config = dict(
    arch='vit',
    model='image classifier',
    dataset='microscope photos of single blood and bone marrow cells',
    train_examples=97085,
    image_size=32,
    crop_scale_min=1,
    horizontal_flip=True,
    translate=0.12,
    targets=['cell type', 'smear'],
    num_classes=[17, 2],
    norm='layernorm',
    norm_position='post',
    activation='silu',
    mlp_ratio=6,
    head_dim=32,
    fused_qkv=False,
    bias='all',
    qk_norm=False,
    parallel_block=False,
    inner_norm=False,
    moe='top_k',
    num_experts=32,
    moe_every=2,
    expert_mlp_ratio=0.5,
    experts_per_token=1,
    shared_expert=False,
    patch_size=[4, 4],
    conv_stem=False,
    layers=8,
    width=160,
    positions='learned',
    pooling='mean',
    loss='cross_entropy',
    head_dropout=0.1,
    residual_init='none',
    optimizer='adamw',
    lr=0.0018,
    beta1=0.9,
    beta2=0.98,
    eps=1e-08,
    grad_clip=3.0,
    steps=31500,
    batch_size=64,
    epochs=20.8,
    lr_schedule='wsd',
    decay_fraction=0.4,
    final_lr_fraction=0.05,
    warmup_steps=6300,
    weight_decay=0.06,
)
Rows from block 2 of a small image classifier, named by matrix and row number. Rows with one number belong to one neuron. Each number is 500 + 40 x the weight over its row's rms, rounded and kept within 0 to 999. All counts start at 0. Numbers have three digits each.
After each neuron's rows are labels from the 100 images, of 14976, where the neuron reaches its highest value: "strongest on" is what is common among them. Only what is clearly more common there than usual is listed. The data: microscope photos of single blood and bone marrow cells.
# fc1: MLP up (model.blocks.2.mlp.fc1.weight, 960x160), inputs 108-159
# fc2: MLP down (model.blocks.2.mlp.fc2.weight, 160x960, transposed), outputs 108-159

fc1.500:477497454477514511495511537491560496515440451421479534502483471510545456528490506550497518468544450529509502500489555470618449465493505464522497483477563482
fc2.500:502438518491481531618520539493581463486541512490501518535566431458437474531475454533551473490509474448496449472531611542488437523547519527503512498530559496
strongest on: cell type: myeloblast

fc1.651:481516457468498502466482482569525473475496530570496520496483660554524522479481478561504433447473614506591489427586487549509480500468535509503476435471495502
fc2.651:526457482573475486502527520540510465458517495511520514480528496529462451547498448564507544481509476492447541445456488564448458549520523528480529523468456440
strongest on: cell type: eosinophil

fc1.357:486497503464575512482503442433614501514382384531521533519488519518475378500497471452500552550460443532496517499516507546482450452484545467469491455443517466
fc2.357:549538528538502466549507509496489523439541481506504477449461514529460494518570516560503572387535502479419492558539479535484494449488520491520521482515474490
strongest on: cell type: proerythroblast

fc1.586:500510516621518428580494481531499507546507494530465459503494488579488532446463509559530505504497495479492559505522503523499503503477499491586399529532427497
fc2.586:532520557589381570471567525443406453507516433525602508420490505439502475486468516539574455504506505494516444497520510474531501460521488545449505528478476513
strongest on: smear: peripheral blood; cell type: segmented neutrophil

fc1.246:500553440491490503490519504464486491499500506506434516475488494499497516503430608498521469515552503502493516495556505451497503454531511476439465539408451495
fc2.246:480557432485513494496494460497537511559517434499512513541448492444512502440361469494546473495476498464502526493497494494504501526527576548549500538492586501
strongest on: cell type: blast

fc1.327:465445543416509540465475497507450510438509477436525496549463407464412565479525500397509566495469425549464468527507486488429427469516477461467505563479490549
fc2.327:446600454496485504520458433501518486496453477492479532492435455566429505433465434504460506450538538471463485531488509495551501496433534481489541448567502505
strongest on: cell type: segmented neutrophil

fc1.405:470515494523473491479435479548524458478524564520455477517461488537463557451530516598554463514450398448501469458462453546515495540455510462520501358496521511
fc2.405:437553511511476443484501519470509478467407523522511491471512668464545443522483486419466520530465450499572524435491476459582496473531488456471444504445460492
strongest on: cell type: lymphocyte

fc1.277:457477497492500549527476519400464504485549477500468455545454528480547526504446486446468570560509375625532544594543487506451493514488457512466469510530466504
fc2.277:421521539450459508517524528507466491561503491494433464537518486490545511536477538554517477541451531502536494509500500557492517491536458503559432476440569503
strongest on: cell type: myelocyte

fc1.725:461518507458530499448490459516483504449509420633520525491460642499458460494500537572519479486456574523576481470489493439573423460539550507469457396448490584
fc2.725:444549482481499425532453465457525470472459465434488484452454459497494404480489456493441502519483435570483541473456494483558529463457522417471493444478417450
strongest on: cell type: proerythroblast

fc1.146:451513515519555465515501483556542520466515483580569492564457458453516473477482529428496560467473433570456476487454415487474463530521465475466486508513414579
fc2.146:469521484465504500389482486451424455569487488506507385465501480459537553505474574473478452538499566567526562463475505467567559503535444493468524463455456432
strongest on: cell type: artefact

fc1.615:495557511556478439439540463537488537531507476525509486485486489519500546525507478544448471533548494489488581496434504454515506481550514563431580492586475494
fc2.615:447553454534502587493479473399520447505491428515532480446512475473478506482443540497532497496525515517512438501610499462508504477518429573477515549482536503
strongest on: cell type: plasma cell

fc1.226:497594405558483430510493461492499447508515519500526495489505490476512503453457566509444489507520506484498463500527506535499497555491543512436511500484471499
fc2.226:563546498530438460522475544474457428526549425490559502551468502412522481493392493603538490488532485471503483488545498447512496530548475503508550505482504500
strongest on: cell type: artefact

fc1.513:495571496550506506448355475493496515497515484508500508505498506509505499446513561484415503499526504496497346495507504582501501478439487527444497508450494492
fc2.513:549509514451444471518470484502434494517551456474547477612475510489519432514369549531598451501514502469500493495471494519502497554502516579562468532496525508
strongest on: cell type: artefact

fc1.608:464478482494563520535486520453576454491419454491561505531459613514464398521463436460438538497539475524416542415516420514448503546522539452514502498529472620
fc2.608:463563526535507491521496524460499489535509504429470477477467455528434360515556466446526552627527450516559491466538499514470524528508502515523528469508487534
strongest on: cell type: promyelocyte

fc1.554:444498488456536556451505466439495453427470498478487372534435577471537500501506514461462515518475406566555517532505443482625495511521487480496533497493455466
fc2.554:428598445473530432492451465579548484541461490506487469497478523460509529491441533614488450479471567493484433460434519472541489481505496465451469498462448506
strongest on: cell type: promyelocyte

fc1.743:471507535515525542504525493444474455523457329557466616523471605524450493508520537536483561487509510485582509484524465509451471488475577496460501485492588514
fc2.743:430598507525509509528491533570580502554510536502477466497448391494399451536462484534530494514538509453518448539545536490459522500540531469467483529466451453
strongest on: cell type: plasma cell

fc1.759:466509503494592550508469491526580448447427441464489446560463489501561461515496499363449577513515513661450483488523493460533489492489498508500497566522431562
fc2.759:452516548515469479554534575490481484578543522491456553487509467476535506570546473466577536435465515511473521484559519565491523525549498528535455537464582504
strongest on: cell type: artefact

fc1.238:441533506508597494452449467478502437481495404545540529537442489489474478472490516460517557516494499548522528505527344478502473451471509483503484567461515552
fc2.238:441547484508486496452488515557513441515557509590531482480494535448424579542467533532546483510477550462483443548503597510439524532583458557456503524428530525
strongest on: cell type: eosinophil; smear: peripheral blood

fc1.624:460464493503529464494517475510575497497476501442543492500464381493384463454542472556527474639516426500441508588434435516444514495520498456514491448495495471
fc2.624:492569506526500515514517475531473561544532508472476555481446438571542459488550497488527521568556473534520546485530523510451579540471509543510533524568515455
strongest on: cell type: plasma cell; cell type: proerythroblast

fc1.750:417527494472577521466502499548594439441448433562509562581420485520509467526528497490495542525519452608528467496528395517544496508504566485501481480473502553
fc2.750:428619458500517474563499444512519483494495439463525499482473508545525456471467482475446458496497479517506517511448539515513483540480497492457467471508503486
strongest on: cell type: promyelocyte

fc1.654:484468501479533496480463486403494523533403449540530562508477512497448477503482486461546529536458423639573528476494360496430425507461486504502453446472485515
fc2.654:451589537529534579515521543545567524515527566514516525533509519501472501546461478527500472524571542473448462508546520471491510500549573531472551554534529534
strongest on: cell type: erythroblast

fc1.478:440510508485602517480505469495545489408463481511537537579434471534531459474487495457513597475461488617490522508499373455529485476488517489563485540471512579
fc2.478:430608505516495472469531531594495464523540489567443518517431579457407581529520513518534507528425542447513442524517586526474512513521468505528470514464531493
strongest on: cell type: eosinophil; smear: peripheral blood

fc1.697:504535554480492458574550553453465505486494499492540560487510490501494492541499463518451522493652508488495528499548501412490489456467487471499463462544521497
fc2.697:508564489437467474544547555545535472511556485478491430515512520409533500531487443535593509492484489477489519497533494554499501573586591496522523497520460493
strongest on: cell type: artefact

fc1.689:493454522537507519481438513575496530506499508487509521500503496530506546450484575552571499493485503483504502507611502548497494487454454447471460499491497499
fc2.689:519511535499545457442460558476397546515529549488513527438531493522489515503546503464553486493492492487491463498565500526497506463533486423484500565519522494
strongest on: smear: peripheral blood; cell type: platelet

fc1.351:442545520456573541484471524582526483374505547534498466570425454473514539458503511433464526395529484505477476570484380478486519486515502509468524511517463538
fc2.351:422593530517508503500533540550465509502515499546442523553457491515466547538494465518524531531485506486515416520521559588471545579516473513562487461493592483
strongest on: cell type: eosinophil; smear: peripheral blood

fc1.457:494438512497498400487595426516476422509509508486539556485496489494496496549463507502514511523518502484503588502499505489508499526553536469483572513484506504
fc2.457:506522531595497493535463443491630576534527481497518509490483494492468516470477501520510514496506498495493531501576501509502511458410446464536536548547565492
strongest on: cell type: monocyte

fc1.535:468510510549510506495501558482503472456450430536494589574469454488496414539498534444497603490539441634513501526519512485454458481510505491479491558523604511
fc2.535:447587531515535512528515506500540537457587492520385528594420438503483490521497443514512482449463583486509477484519508547415510555481503503579494445506580515
strongest on: cell type: promyelocyte

fc1.416:501577464435507468501499528500472534510499466506540531507508490417486545551530502531428518493523502495497496492524502448500494439543532483538474481557483496
fc2.416:533515475427412568478482453537462452507550467493536464556535512497484529492397580555533488499473507498496467501501491538510502487507541528552512487454482499
strongest on: cell type: segmented neutrophil; cell type: artefact

fc1.245:503499483508541477543498511488575475538407551487464392488507466495404466451500484469466513609523477431502496426496533504482462542506422497545485414486506433
fc2.245:481459526429499482496529477477425524555546399490466448530495550477496532497503479491444479462419587494419549556468542478474443484471489486511468436448521496
strongest on: cell type: erythroblast

fc1.270:469562474531497466529487523524549471515480524403518509554470522551516484462455470521483509395496418611438484499484449486487472528482468486477485496466505546
fc2.270:467586447507502488541513461526475557459502507440436559512414441528548496451519503500508513569446464529520493429465515539440501484447445526555460526520433514
strongest on: cell type: lymphocyte

fc1.200:463581502532561529557523484469496490496513529472477429526470519497527522503548459391492558565531389493445510519512487497489408508513424514530495587521450490
fc2.200:523558441530527472604479456532557549534485548526535541539498473547509521476519583614516519544519561527485513471480419508461469486472490500528484558536496472
strongest on: cell type: myelocyte

fc1.161:480474478503507510487526506481493495535503497506409509509492495567535534510521490504533487497510507479493391504609498576500494464430461534590502491560504492
fc2.161:535527450541440533468502445455562509502513485491510448583523504445518513509467562497540376501477492460500459499451503507509507472588572555514486498465521508
strongest on: cell type: band neutrophil

fc1.175:495489492509476467481499473514510413508497490493454525518502489542516462549526549491462498485417502486502501497608502501497491533555538462523578558494491498
fc2.175:526507479503440450484491476477488608505549503496507514560526487595516517552465418499490473493517497508503484487452494503500489549401493484512492525568541490
strongest on: cell type: artefact

fc1.577:456506448502518500522508521539632458482416456505507567546452427487388407496508524548481510471514476581504476460480436514582451482484498452524561449472512472
fc2.577:534581494541486472526558515539505528514469475468491536476470565563548535481567573506522546554500489594494543463499476575511512475469487500548514540546431471
strongest on: smear: peripheral blood

fc1.610:474537476499516483470505549575616502513414538526497538524469452455397441528486531522482479532545501619492470430477402533539394506492480452493498440500467459
fc2.610:528580488529491490472533508560508530513458502478467525501448598543548552487567606518545557567503486601468538481518467539557502488479481506553499578547421490
strongest on: smear: peripheral blood; cell type: monocyte

fc1.596:446502499460489535485546536524483475462512486475495451554441495493421490508505527457484497476508468559516460524451486524459497473510455508467578554530486477
fc2.596:472557575468523573476553520457502541458524480494450488547425465495461425509509476478512511423491546441509441458546591513539538510510534489560542467494524484
strongest on: cell type: blast

fc1.381:455502489477555546553541503490563429457438507448483530595455391501538521501498494396507613487532503573497493429496470529475524471498499494502476533496564593
fc2.381:460597449501526486487483454601454505557635456496442482502422537497508492461487478506499482461460529489493452519450533487481552522463453492510472485469437502
strongest on: cell type: artefact

fc1.574:481548525464488534464490515568481471499540528431524482528472396517505527481541459479500506479490533559607473755503508491492413560490471472506481553494502519
fc2.574:408515489455475456488474493461454486516409464473446442512472562463504467507468504493453442455445433537478571384458517517548564461495484478482463465456489532
strongest on: cell type: segmented neutrophil

fc1.749:509523451545473460555540510521490410511493518498473502502504498476489502585555607480449498493515508485495557501537498511497493433604464463517501529493496502
fc2.749:512516488557478481460505462483445564452501528478536460448492474500491524481531469372536472481457510504499518497474498524497498533531494465475544556529578491
strongest on: smear: peripheral blood