Weights of a small image classifier: 32-pixel images.
Rows from block 2 of a small image classifier, named by matrix and row number. Rows with one number belong to one neuron. Each number is 128 + 24 x the weight over its row's rms, rounded and kept within 0 to 255. All counts start at 0. Numbers have three digits each.
After each neuron's rows are labels from the 100 images, of 14976, where the neuron reaches its highest value: "patch colour" is the nearest of a few named colours to the mean colour under the peak. Only what is clearly more common there than usual is listed. The data: microscope photos of single blood and bone marrow cells. In brackets: how many of the 100, against the usual share in percent.
# fc1: MLP up (model.blocks.2.mlp.fc1.weight, 960x160), inputs 0-53
# fc2: MLP down (model.blocks.2.mlp.fc2.weight, 160x960, transposed), outputs 0-53

fc1.111:151149117110142170124104134132118095101106196111128143135126160136108122125129113139129112101141171104119119110118140180117086089138106124103202130137119136138110
fc2.111:151093104100112181096132074156122147134120131106142147113159142141131106100149137072149122124129152157137159118132099103089132138127154115101123125153128148134087
patch colour: grey (54 vs 22.4)

fc1.347:131180121140135139130094114136132141130131189136131137132131164143132075104139141125109132076109187151123146155091132109113135124138120128106125129112143145131139
fc2.347:127104103148144165091122100105097091093107143139092125107160135151104074108164120088133104089111133097103106123128095120118121110088129156104128108146126110157126
patch colour: grey (88 vs 22.4)

fc1.732:096176117099142134105088162116131118119139148116139129160124175128126108119132100135131126066148177118126116136097128113114115156109127144066116138129122144135122
fc2.732:148133120167142142094126112101132141082123078176126143098156129127121116123142147093116118140101111113107078126151123129136184115099115147106145108119131130159122
patch colour: black (83 vs 1.1)

fc1.229:054152130138135139087132123119185133134143129119163143131092125106145114134126084135148134107125140143124136178116153057138133162120140134100103133127156120133127
fc2.229:164123125109132124130093155110164154119089126141155120115147105118118139093129135155109092129097113155109084128111124114099124099141119170141137135104116160143128
patch colour: blue (28 vs 8.6)

fc1.289:099165122130108137107035134140176134125137151156123148154149162146125086096171058136135135107098116128117141163092118085143114138131169128123076133122147117144119
fc2.289:090117134102111105128100149080073137119100122110127081157126117109094104103126122145085089127077141130134079130085125123122166090130089141081104090093143156110121
patch colour: white (66 vs 21.6)

fc1.25:147128141155099166110131134131112156139111126169222116121175126124167127169127136116133106131151122124123127137126076158141128125098095113130124122141126089127125
fc2.25:148133124144185127120133131144120101182166118091094125133134125146102137089132118157098108131109136124184112200091142133118128071112119111130125140099148164097127
patch colour: grey (81 vs 22.4)

fc1.275:090153096128107145071080146162151114109112142113126112112128128138138138085160142147160137103108135124154108125086136105143099081116123102128116156128149137132122
fc2.275:158118105121111141104129113125114101083098115103106110107123135133101125104122112089117098098112147123076094128115100123111124131099102124099119110100129132135154
patch colour: blue (49 vs 8.6)

fc1.271:154146144144100145130104134127111115131114100157144115155122164146142140152145082127139143106135186096129095120142113110143077176127104128082115072162130109114148
fc2.271:133105097096110120118109087115094096091108146127126099138134148113113131101122102098098094122113152102119112106111107109096166105081137151114093099132100100157126
patch colour: blue (56 vs 8.6)

fc1.402:121127146141122113142098122204112112150134149103117125137127113111146128128130171115132138126135095122124114084119133105139133061098117131133125105149090132155161
fc2.402:141132113108104118107109098145133143118130137099117130126111116105127162109143168120127156143123138135124142108100111137124162111137106091187133109080151143109114
patch colour: pink (78 vs 24.2)

fc1.308:166137133096117119124077104145166107141132176152100141136090147134127130129147074102170140112090155111163131142133103151166076124136116095065087107119174114127140
fc2.308:118134105137122154110113113129131127112112061133148142103148143155132107113146121107139131085159119139101124157121137115114172097128126143150156113124140135183134
patch colour: black (31 vs 1.1)

fc1.363:079149140116122118101094117170186156133129145121120125164109166118123120117120085114113130114133142119131137173118121074146141178124146124098089137106150132132140
fc2.363:134150106117123155107134141065130131108120126108113135087136080160138152112095130130140119137136108154114088093110141150101130147119112120146149106086154161119143
patch colour: purple (68 vs 21.5)

fc1.135:148131123104114169107120110126133122148124130158112123120169125086175100142127141077136127127104121133134107113129152136202128119120095147130155120154132140177127
fc2.135:135138142142165126169129126134113110163153116134127158134099125173110118118133115117152107127141131127125163143129152070105124166155161107123152166134147144072133
patch colour: grey (47 vs 22.4)

fc1.548:167144092128125136142134116084089140141127164116128158086150191171129114164084114138117097101155146125153122152132128143101084095151116158117080125122131123095170
fc2.548:174118152143147137151131144157110147133128126155168142073156140131149145149139167144150141146129120143117148126168121138151136149144160140120148132173105118127127
patch colour: grey (83 vs 22.4)

fc1.342:149127122116122138165134139126130121103114168137164142142156184125128103144158087118135140122094110132105134079127149113139165116102101126123140129086102112147147
fc2.342:107109134112114110130068088078110109109127127107128107123087138095115120131132063088092137124120158102104141143126103146130112104115106127139100136121107099124121
patch colour: blue (44 vs 8.6); black (32 vs 1.1)

fc1.521:124125119112139149127136118122130073097126129139146142123100122074129171113123134121133157130148125045100126110121171127143124128164101132129130120136127107122130
fc2.521:116133100099110136162120164131140157116157136127112135132148131165169137124128132146188149151178130163185115144136154139138124129124107105133127108105125122121124
patch colour: grey (60 vs 22.4)

fc1.132:093117117132106137109140138141125119110127120137119155135116182130141136135105092121119095110134131139122126058154138089121112114127150134104109127149117123131104
fc2.132:065123123102105112118116140138110142125130110098117117146114158113126115120123109161113138106131119145146120117092138112118141101137119093141140123060149172085112
patch colour: white (52 vs 21.6)

fc1.164:138147160130127134097129135142133142142106160153106140140101126075163125115155067102102117105121152112125150156105132149107101093143161119092143148121166128109077
fc2.164:118102123113111135134186122065164148123098130139154125114162125124139209099139146114133106185118195158120143128131111138103122120135161154085133116158116136163122
patch colour: purple (69 vs 21.5)

fc1.349:137157146123118110099131111126113127156127077144136128131128152109106113121147122087160143096125157141118136141109142162156091150132114127105139099105162114159134
fc2.349:124107110126113127114140135121149113125126060118117126124133109131134117136164115127124120143134134124141123103091127075098114109100155173103160118132121122148135
patch colour: purple (62 vs 21.5)

fc1.294:107142108170134142114148129137101160134124092132129160163117155130137138112106109144135163090147141141144155083139117127082137152119146148106169109133116132111122
fc2.294:123080116116118136093103109108161138134094129128131130105151134137113150091138121107142088143114081140118127131140105101094126099108155170179136119160094121159130
patch colour: white (60 vs 21.6)

fc1.529:166144108116106121140123076122030135152088139115107122202130166104089130100108177147147146106139123120102102122115107162137120127121133104120158113094143147130072
fc2.529:134113087176146187131136126133156126116124116139118185120166103180126152149129137112174097151122126143124104128160103147096111131104150156152156115170138122164111
patch colour: blue (54 vs 8.6)

fc1.162:133155112136128092118131140171146166178158137133111135090152181158158127104105123113150133109122144105163145149124098084117177111151156102099095100107154147146142
fc2.162:075132121141133181127128118128117122111133107122087136143156141166115150123136121115149115063136124137074118150135123127126111131111123141138140110097160169137118
patch colour: blue (31 vs 8.6)

fc1.524:118128133122205184134129136117116109126076123137135131133183127190148127140127118161124130123124125116127120130144112137037134143092183145134113152173117138127126
fc2.524:133151100108117131137153144128146165094106126147093115124130129123105142080128137137139066144098127175120087138178118130140132158099101127129091122111103139111123
patch colour: blue (32 vs 8.6)

fc1.89:114140133162102132137125099080128119123153167158090118145123130099103123140139097099125130094138159131119104110122129161151087124135098148117073102096131137113146
fc2.89:118111126120113119125087092160100118102115117117130116113131148110114139121179129092120122077111120108110124132118098110128135107113102153130116091135112094160145
patch colour: blue (34 vs 8.6); black (33 vs 1.1)

fc1.449:116160146127095132151148100097104144136137134136095133206127146128134101101097131129110126105093190127137134101121139162152104146128120110128130124102130167133057
fc2.449:167144120139135135133185166111188110114112158138136122125106100143142106141116144136116090169126134131132103107163158179150126146138111150121135132180111108156104
patch colour: blue (60 vs 8.6)

fc1.405:117142161130129128119105098132109132133133097203158153136121206138126128147143118130108148109140143076125146106141159109121136179099133140052146139124128127151105
fc2.405:140125107103111107120160120096096107140136069094130126139109157112159099132142105121136133128150117131153138137080133143105097136142136148146142121142105094136137
patch colour: brown (27 vs 0.6)

fc1.245:077134142136120107106135133143158121135138072120128100126118255132131134125140127134146137127108146135126117106133110100143133158146127139091086120136133140127151
fc2.245:147156073130150141102151095148145107096125147127087130125140149148139085116099130102127106104135109134113082091102129141096108131120120114120135094107144124119132
patch colour: blue (54 vs 8.6)

fc1.238:116169136122110113123125135117181101116103152095118122147126098133113104109076089135161091095129145131136126198100099132117141142125159152122104105160123090123151
fc2.238:124124112108097119134170134118090149146100082122156120092120124135136160111143172112137120119134145159126144110132139155110093139146129151098128121173105096160095
patch colour: grey (46 vs 22.4)

fc1.107:132129106096108158112126191121134125108106124108123131133162127138157129131127119097149102126097121080105129121140148098143133124180187093133130123154125107112126
fc2.107:127135127121171138103117146136141151141108114155121125125118129100149113083129132127116106134111128156108052134120139171119135169100139129134100110116079108092121
patch colour: blue (26 vs 8.6)

fc1.677:110130134155163116138109164125128147109129130139156131129174125122153110122127133157106089127146128116096139132128136130123122123054144158132123139187119091097131
fc2.677:126147170136117158070150115136133156141089116128143124127130131107183111116128135091120175087158129152044129124163115164154126147156167133129105130126097106126127
patch colour: pink (75 vs 24.2)

fc1.735:148158123139135111089114150110147139129135174128121153101137187145125109116195160174138133099130137115144138117116142132094115165144141143091108153150111145144161
fc2.735:069132117124129131149063101066115128141166131108118151197106136120138154155140113108135162128134197126156162165139122160132167175141142117109123138135123111119132
patch colour: grey (76 vs 22.4)

fc1.634:075120128141127117124144130130116102123106084151118104128119255141128155140138120141141133127122133119133115079132121110126174113150122119096091132124120114111105
fc2.634:185140082143138139101133101175121100088117131122096130133126164146128069118127115092118102105131110118115095068127118121101115124112113111091124113123134120131131
patch colour: blue (40 vs 8.6)

fc1.536:136120159080155186140140136124127055126103129120188168125138126111133158164125127124141068131139123099058134127144107152084128127116158114127119162196129127126128
fc2.536:135148103135147091154130127096135142176141124155107122130168126137136127097128135135142126118136126158162117154095125095115120110147103130128179125124171127128127
patch colour: grey (54 vs 22.4)

fc1.624:126153128129153155129104150123090105123139145130135110221124131099164121160098154124144129102105154133106119118133145133100152119127117142136091139117120109119122
fc2.624:138147165142168121123124149067161134137119137132159125078116137123140141101092174152124130150131128124111139115140152147149221155149136147170111161123153157144084
patch colour: blue (59 vs 8.6)

fc1.573:125135145093116129107132123105080138140144134129134116172118182113137138116119116125153091102125159127110106099135147146125130129145135133135140140143112117101095
fc2.573:085108103121112140087105140157074107126095130120119113163134127139110111108155160128103079046098107115114099158122121112111139100102105169113120099133111124151149
patch colour: white (66 vs 21.6)

fc1.216:079155119140158149139124136066155116111142175124151128198134167135119087117182146139115139110131156132147109166123110073103069134107140151141101152109075129141102
fc2.216:142114127108108092166118110106097122145093165119126088169129120102107165126114148115106116137095137114132122110119107140124140102120103159085093108124108111142124
patch colour: blue (73 vs 8.6)

fc1.79:156135114129130111108089113120129126144140097135108128103122196112155113142115118132126124127127158144129140193088138141144117138128142138194063152111145123133138
fc2.79:117161122126155089124145149096146128122121103141157097113110141111136108099110077143097114156122122132150090134103144149138124134141098159129111112120130111126106
patch colour: black (49 vs 1.1)

fc1.97:089163144145129114095125118160176106131107113118094098150130160135162109158111115143131132107119167141141105161118147079138109156119130131115093182153114139118142
fc2.97:118109127137141114131101143133162082113111116121112118090124150125093085126138156135119099111119094079136121156119131122150147118112106154123129141142122135155129
patch colour: purple (48 vs 21.5)

fc1.499:139129158117171129168133093138137122132122141142120121121143124087132167132127143145092083126169123125092170099113126172076124112184170155125136169086133120097129
fc2.499:124108126136083096150109187128115130145124133118119155135062124129132139185126118144137187141157128128143150113079111141145125081131160095128156134139157118119131
patch colour: purple (75 vs 21.5)

fc1.123:094155166140145138135130139145100119175170122133129143127124206074131119153108131138144128092160155137108107146100155172112106133130139170100171125130137129111142
fc2.123:126094125081091109124099117039108110126106119086122099121115128111106111102102116123099104133084143115129127115101104110096146081118117137138104091116089109143122
patch colour: black (75 vs 1.1)

fc1.20:082148132120129141113116120114139154133130176123125166150130147151126122128147096158128162097110158132140154120121127103126142133103166136098166128121160142103085
fc2.20:141120110116108139149119125176131139174116084114134157101115137138136126146105135091168131093125142160149150124132098166116138130147129145172138138183133111143133
patch colour: white (69 vs 21.6)

fc1.376:121161126112134156097051125160115102105098124127125103169135120106115116138107114111162122098125172161106126147110133098134089113147122126078060106118142100152089
fc2.376:141107098124126142102149127093191122110112127137128147139157105148121118106137140111153073140120153153099104147127117136085132121118154121108147111136129157141124
patch colour: blue (27 vs 8.6)

fc1.737:136127147113123118145119125132115079087097121095133079124182128126103138123129126103112144136123123067127160128150075111159127143143143085132129094150107133172124
fc2.737:148115142107164097148132141126134119186153119101090120130119125091127119072130130149100106114111135136165139155098106156139130128158169114134079166145131160074130
patch colour: grey (69 vs 22.4)

fc1.290:131152132138126138138131137080130127141103140141109146163120145143146109075077104149122105095146135155126162133115152152154075164096103144106191137116135116130145
fc2.290:149137145114115120119101117148097179130144131137166155101136125108173111143135160139140170118154115173167144129114140167124159117162120108131167119097130140114120
patch colour: black (50 vs 1.1)

fc1.354:115161131141146105133131152214159152132142120134118156100142162148119110123161172122148130109114108138135135200088137110125128108122142146128137134124124137093154
fc2.354:049127164117108152125117127113145159097131114149149128100143135116129190123130125126127160134142140152075150201138117106144170143133126118118145147095138151116151
patch colour: blue (43 vs 8.6); purple (43 vs 21.5)

fc1.362:132146126119120153147163131150124128107128178136125142175107159144087086114147090139141121109153158102118143109124132154106100169142144123126198135121138159105105
fc2.362:140099155116114114160121081109120164134127151127166128134139115091123196119115101087123173167104167134133169126149087107137112134134147111097093112155110100124151
patch colour: blue (77 vs 8.6)

fc1.447:097157136122123129137118123211137119109133065120127134198116147125134105118110133140128119103136139154124136122122133105140105160137095108015113140126113146114093
fc2.447:173152125134128144139140154156146129111095162164143119107155084143120151127128122128122093125110121132102103123144150120141127126137116193082142129154135133191124
patch colour: blue (37 vs 8.6)

fc1.625:119148150141119119141123136197127131126150095140137127146168137120137129111105186110121137108113106149103106148089112116133144082125144148132139118112141124174077
fc2.625:069125127106107089174072140113060128147132115122129117082100117106138187126122067147110129120118123124146129096111156084137134108138133132138148130118111116129137
patch colour: white (99 vs 21.6)

fc1.631:141138145125099127157099164207097090160129128112128116102155112133149133110138093141125128104132144110118077129137120117139110138092116139061141137160112108120146
fc2.631:130107090121117137093070088153115107095111143108116113133148127122094103111139135089108104085092116112113102126113087088095116094086108145150098087122110114137141
patch colour: purple (75 vs 21.5)

fc1.406:108154147123122140143083120121123128099114151147143104153123161128123133125124108150143116099119142137124121178103145116124073116109119134125102135112103108123147
fc2.406:158137111122123127130151154119128111126105176112100111095134108148093137101136152142121067154093081118146085071128139133116116133121104165111109119132127139148112
patch colour: black (86 vs 1.1)

fc1.183:153136129157146133122151150175144142145117106124111120150125130163111113113075163129131109113122148131126108149104138122114116086097137116140158148131119151111126
fc2.183:116153132158161157131112142084175136147139108156150168089152132166145169151156119121160123158136110141139141146169147158142150172131146157110141145156133130158136
patch colour: white (84 vs 21.6)

fc1.143:106169122165153127115120165184143144132115139107104150181122139102132105169120128121086121103133167118121106166072149119133075119129168104132098133145135130138075
fc2.143:168118159121149126123139149173083152121140111145123109117142114110150153119119112136143128072126089146084106166143131083139105134125132153123123122113113127118131
patch colour: blue (81 vs 8.6)

fc1.194:171152136134118137128096126087140153135118147130128145153131152139136121096094084150143094101133168144134157159119132168146069174107132146096187157125138113130148
fc2.194:146134136130122132110093111150085164132140133141156148111150141130167106148145160127152160098151121171151141156112131159121183115153116110149163112105135132116117
patch colour: black (69 vs 1.1)

fc1.219:157147102125115142172115123101138141120112134174113147126112119135130089074149117122136135102160145125125148106115144158122169154142111125135168124118141156150185
fc2.219:128104100087098116107159128094167131138106066106142137179128145105141146107116138121125101192114098154133110102132125135094153129133146125155156106147087127126156
patch colour: pink (54 vs 24.2)

fc1.233:069157127130158160102128115087165129132144137118159100136150158111103105113162120159124136108136146124129145141112138100104062149127147146134086122143108132101165
fc2.233:106102124087079077154051107147077143119094164121152101138098120077132131119149090102100129091107138129143124140125106126122137118140093125121099106137081084132127
patch colour: black (79 vs 1.1)

fc1.725:138153112134122114105111115156124134149143063115096135132106127146151148169145127137114116104122154132127132159108122132115100133137167117122088123115146137133130
fc2.725:145102111141122107123097127141083082127122102110090108148107152126090100130152148131127110099117184077138132131111110098122161077091122142124107128132130102138127
patch colour: blue (57 vs 8.6)

fc1.65:124127108094144167169129130141129150166129142063119071124127123117127165115128138116117104138133134110057083117140084169108128122166123123133128116128153151123130
fc2.65:122128137142121127128140144116102159160132137136082151131140130089096105158128128101149154114108125127142136099061095131165129079132134095128110171151172150101130
patch colour: white (49 vs 21.6)

fc1.441:129144120133138132139079142105108140137136175151151138196133163135115107102162103152156109103129146119127092120143135096116076164122147098079121139136113117104115
fc2.441:118140130139137114146101144135109125151134156109113095157129120125109136150158143159106110125107083112173098147121130168149176093130098182108103100128121123142119
patch colour: blue (74 vs 8.6)

fc1.550:133128147070155131182120177129126092105084128204157112134147126130087137130127137094138098121123123156125139121133166115130129130130134116128118104194096134128129
fc2.550:127125131115139100155129178138155160123149122131142134126113128130139122098130137152120130143118128121143144147107162156133133105184092114135111154135102116097129
patch colour: blue (33 vs 8.6)

fc1.716:104151127108095156107102107169118135117118112135131151155152194129100110114142154121129126108124141128126158135111096080117076105135138088119085104135153146138128
fc2.716:115104169122123135129139146080182146124109115132148108115157187125113156132117114150136118165114161114141127136136124132131120126115143160123126111132128139150100
patch colour: blue (31 vs 8.6)

fc1.368:103154118149119118117102081125175183142148157120115131146109188134115106136107089139116118105114131143147164174111103082114161120140137105131067152122135168147161
fc2.368:169133118098097097117150153120163147134092087099138079146097125105124145120131161141088101122109103156123092142115143073133175088135081102129106113094137151099129
patch colour: pink (60 vs 24.2)

fc1.558:084148176126132126147105132122127128142099136132095128174108174120125140143137110138137102097143150143136121160107155120113073152116093167128111153125117116099141
fc2.558:166133118121118108135148162120128107124107190131106118099117074129109110104126129147125081133109096114142090074132144145126108135121109149109128132128103123147129
patch colour: black (73 vs 1.1); blue (27 vs 8.6)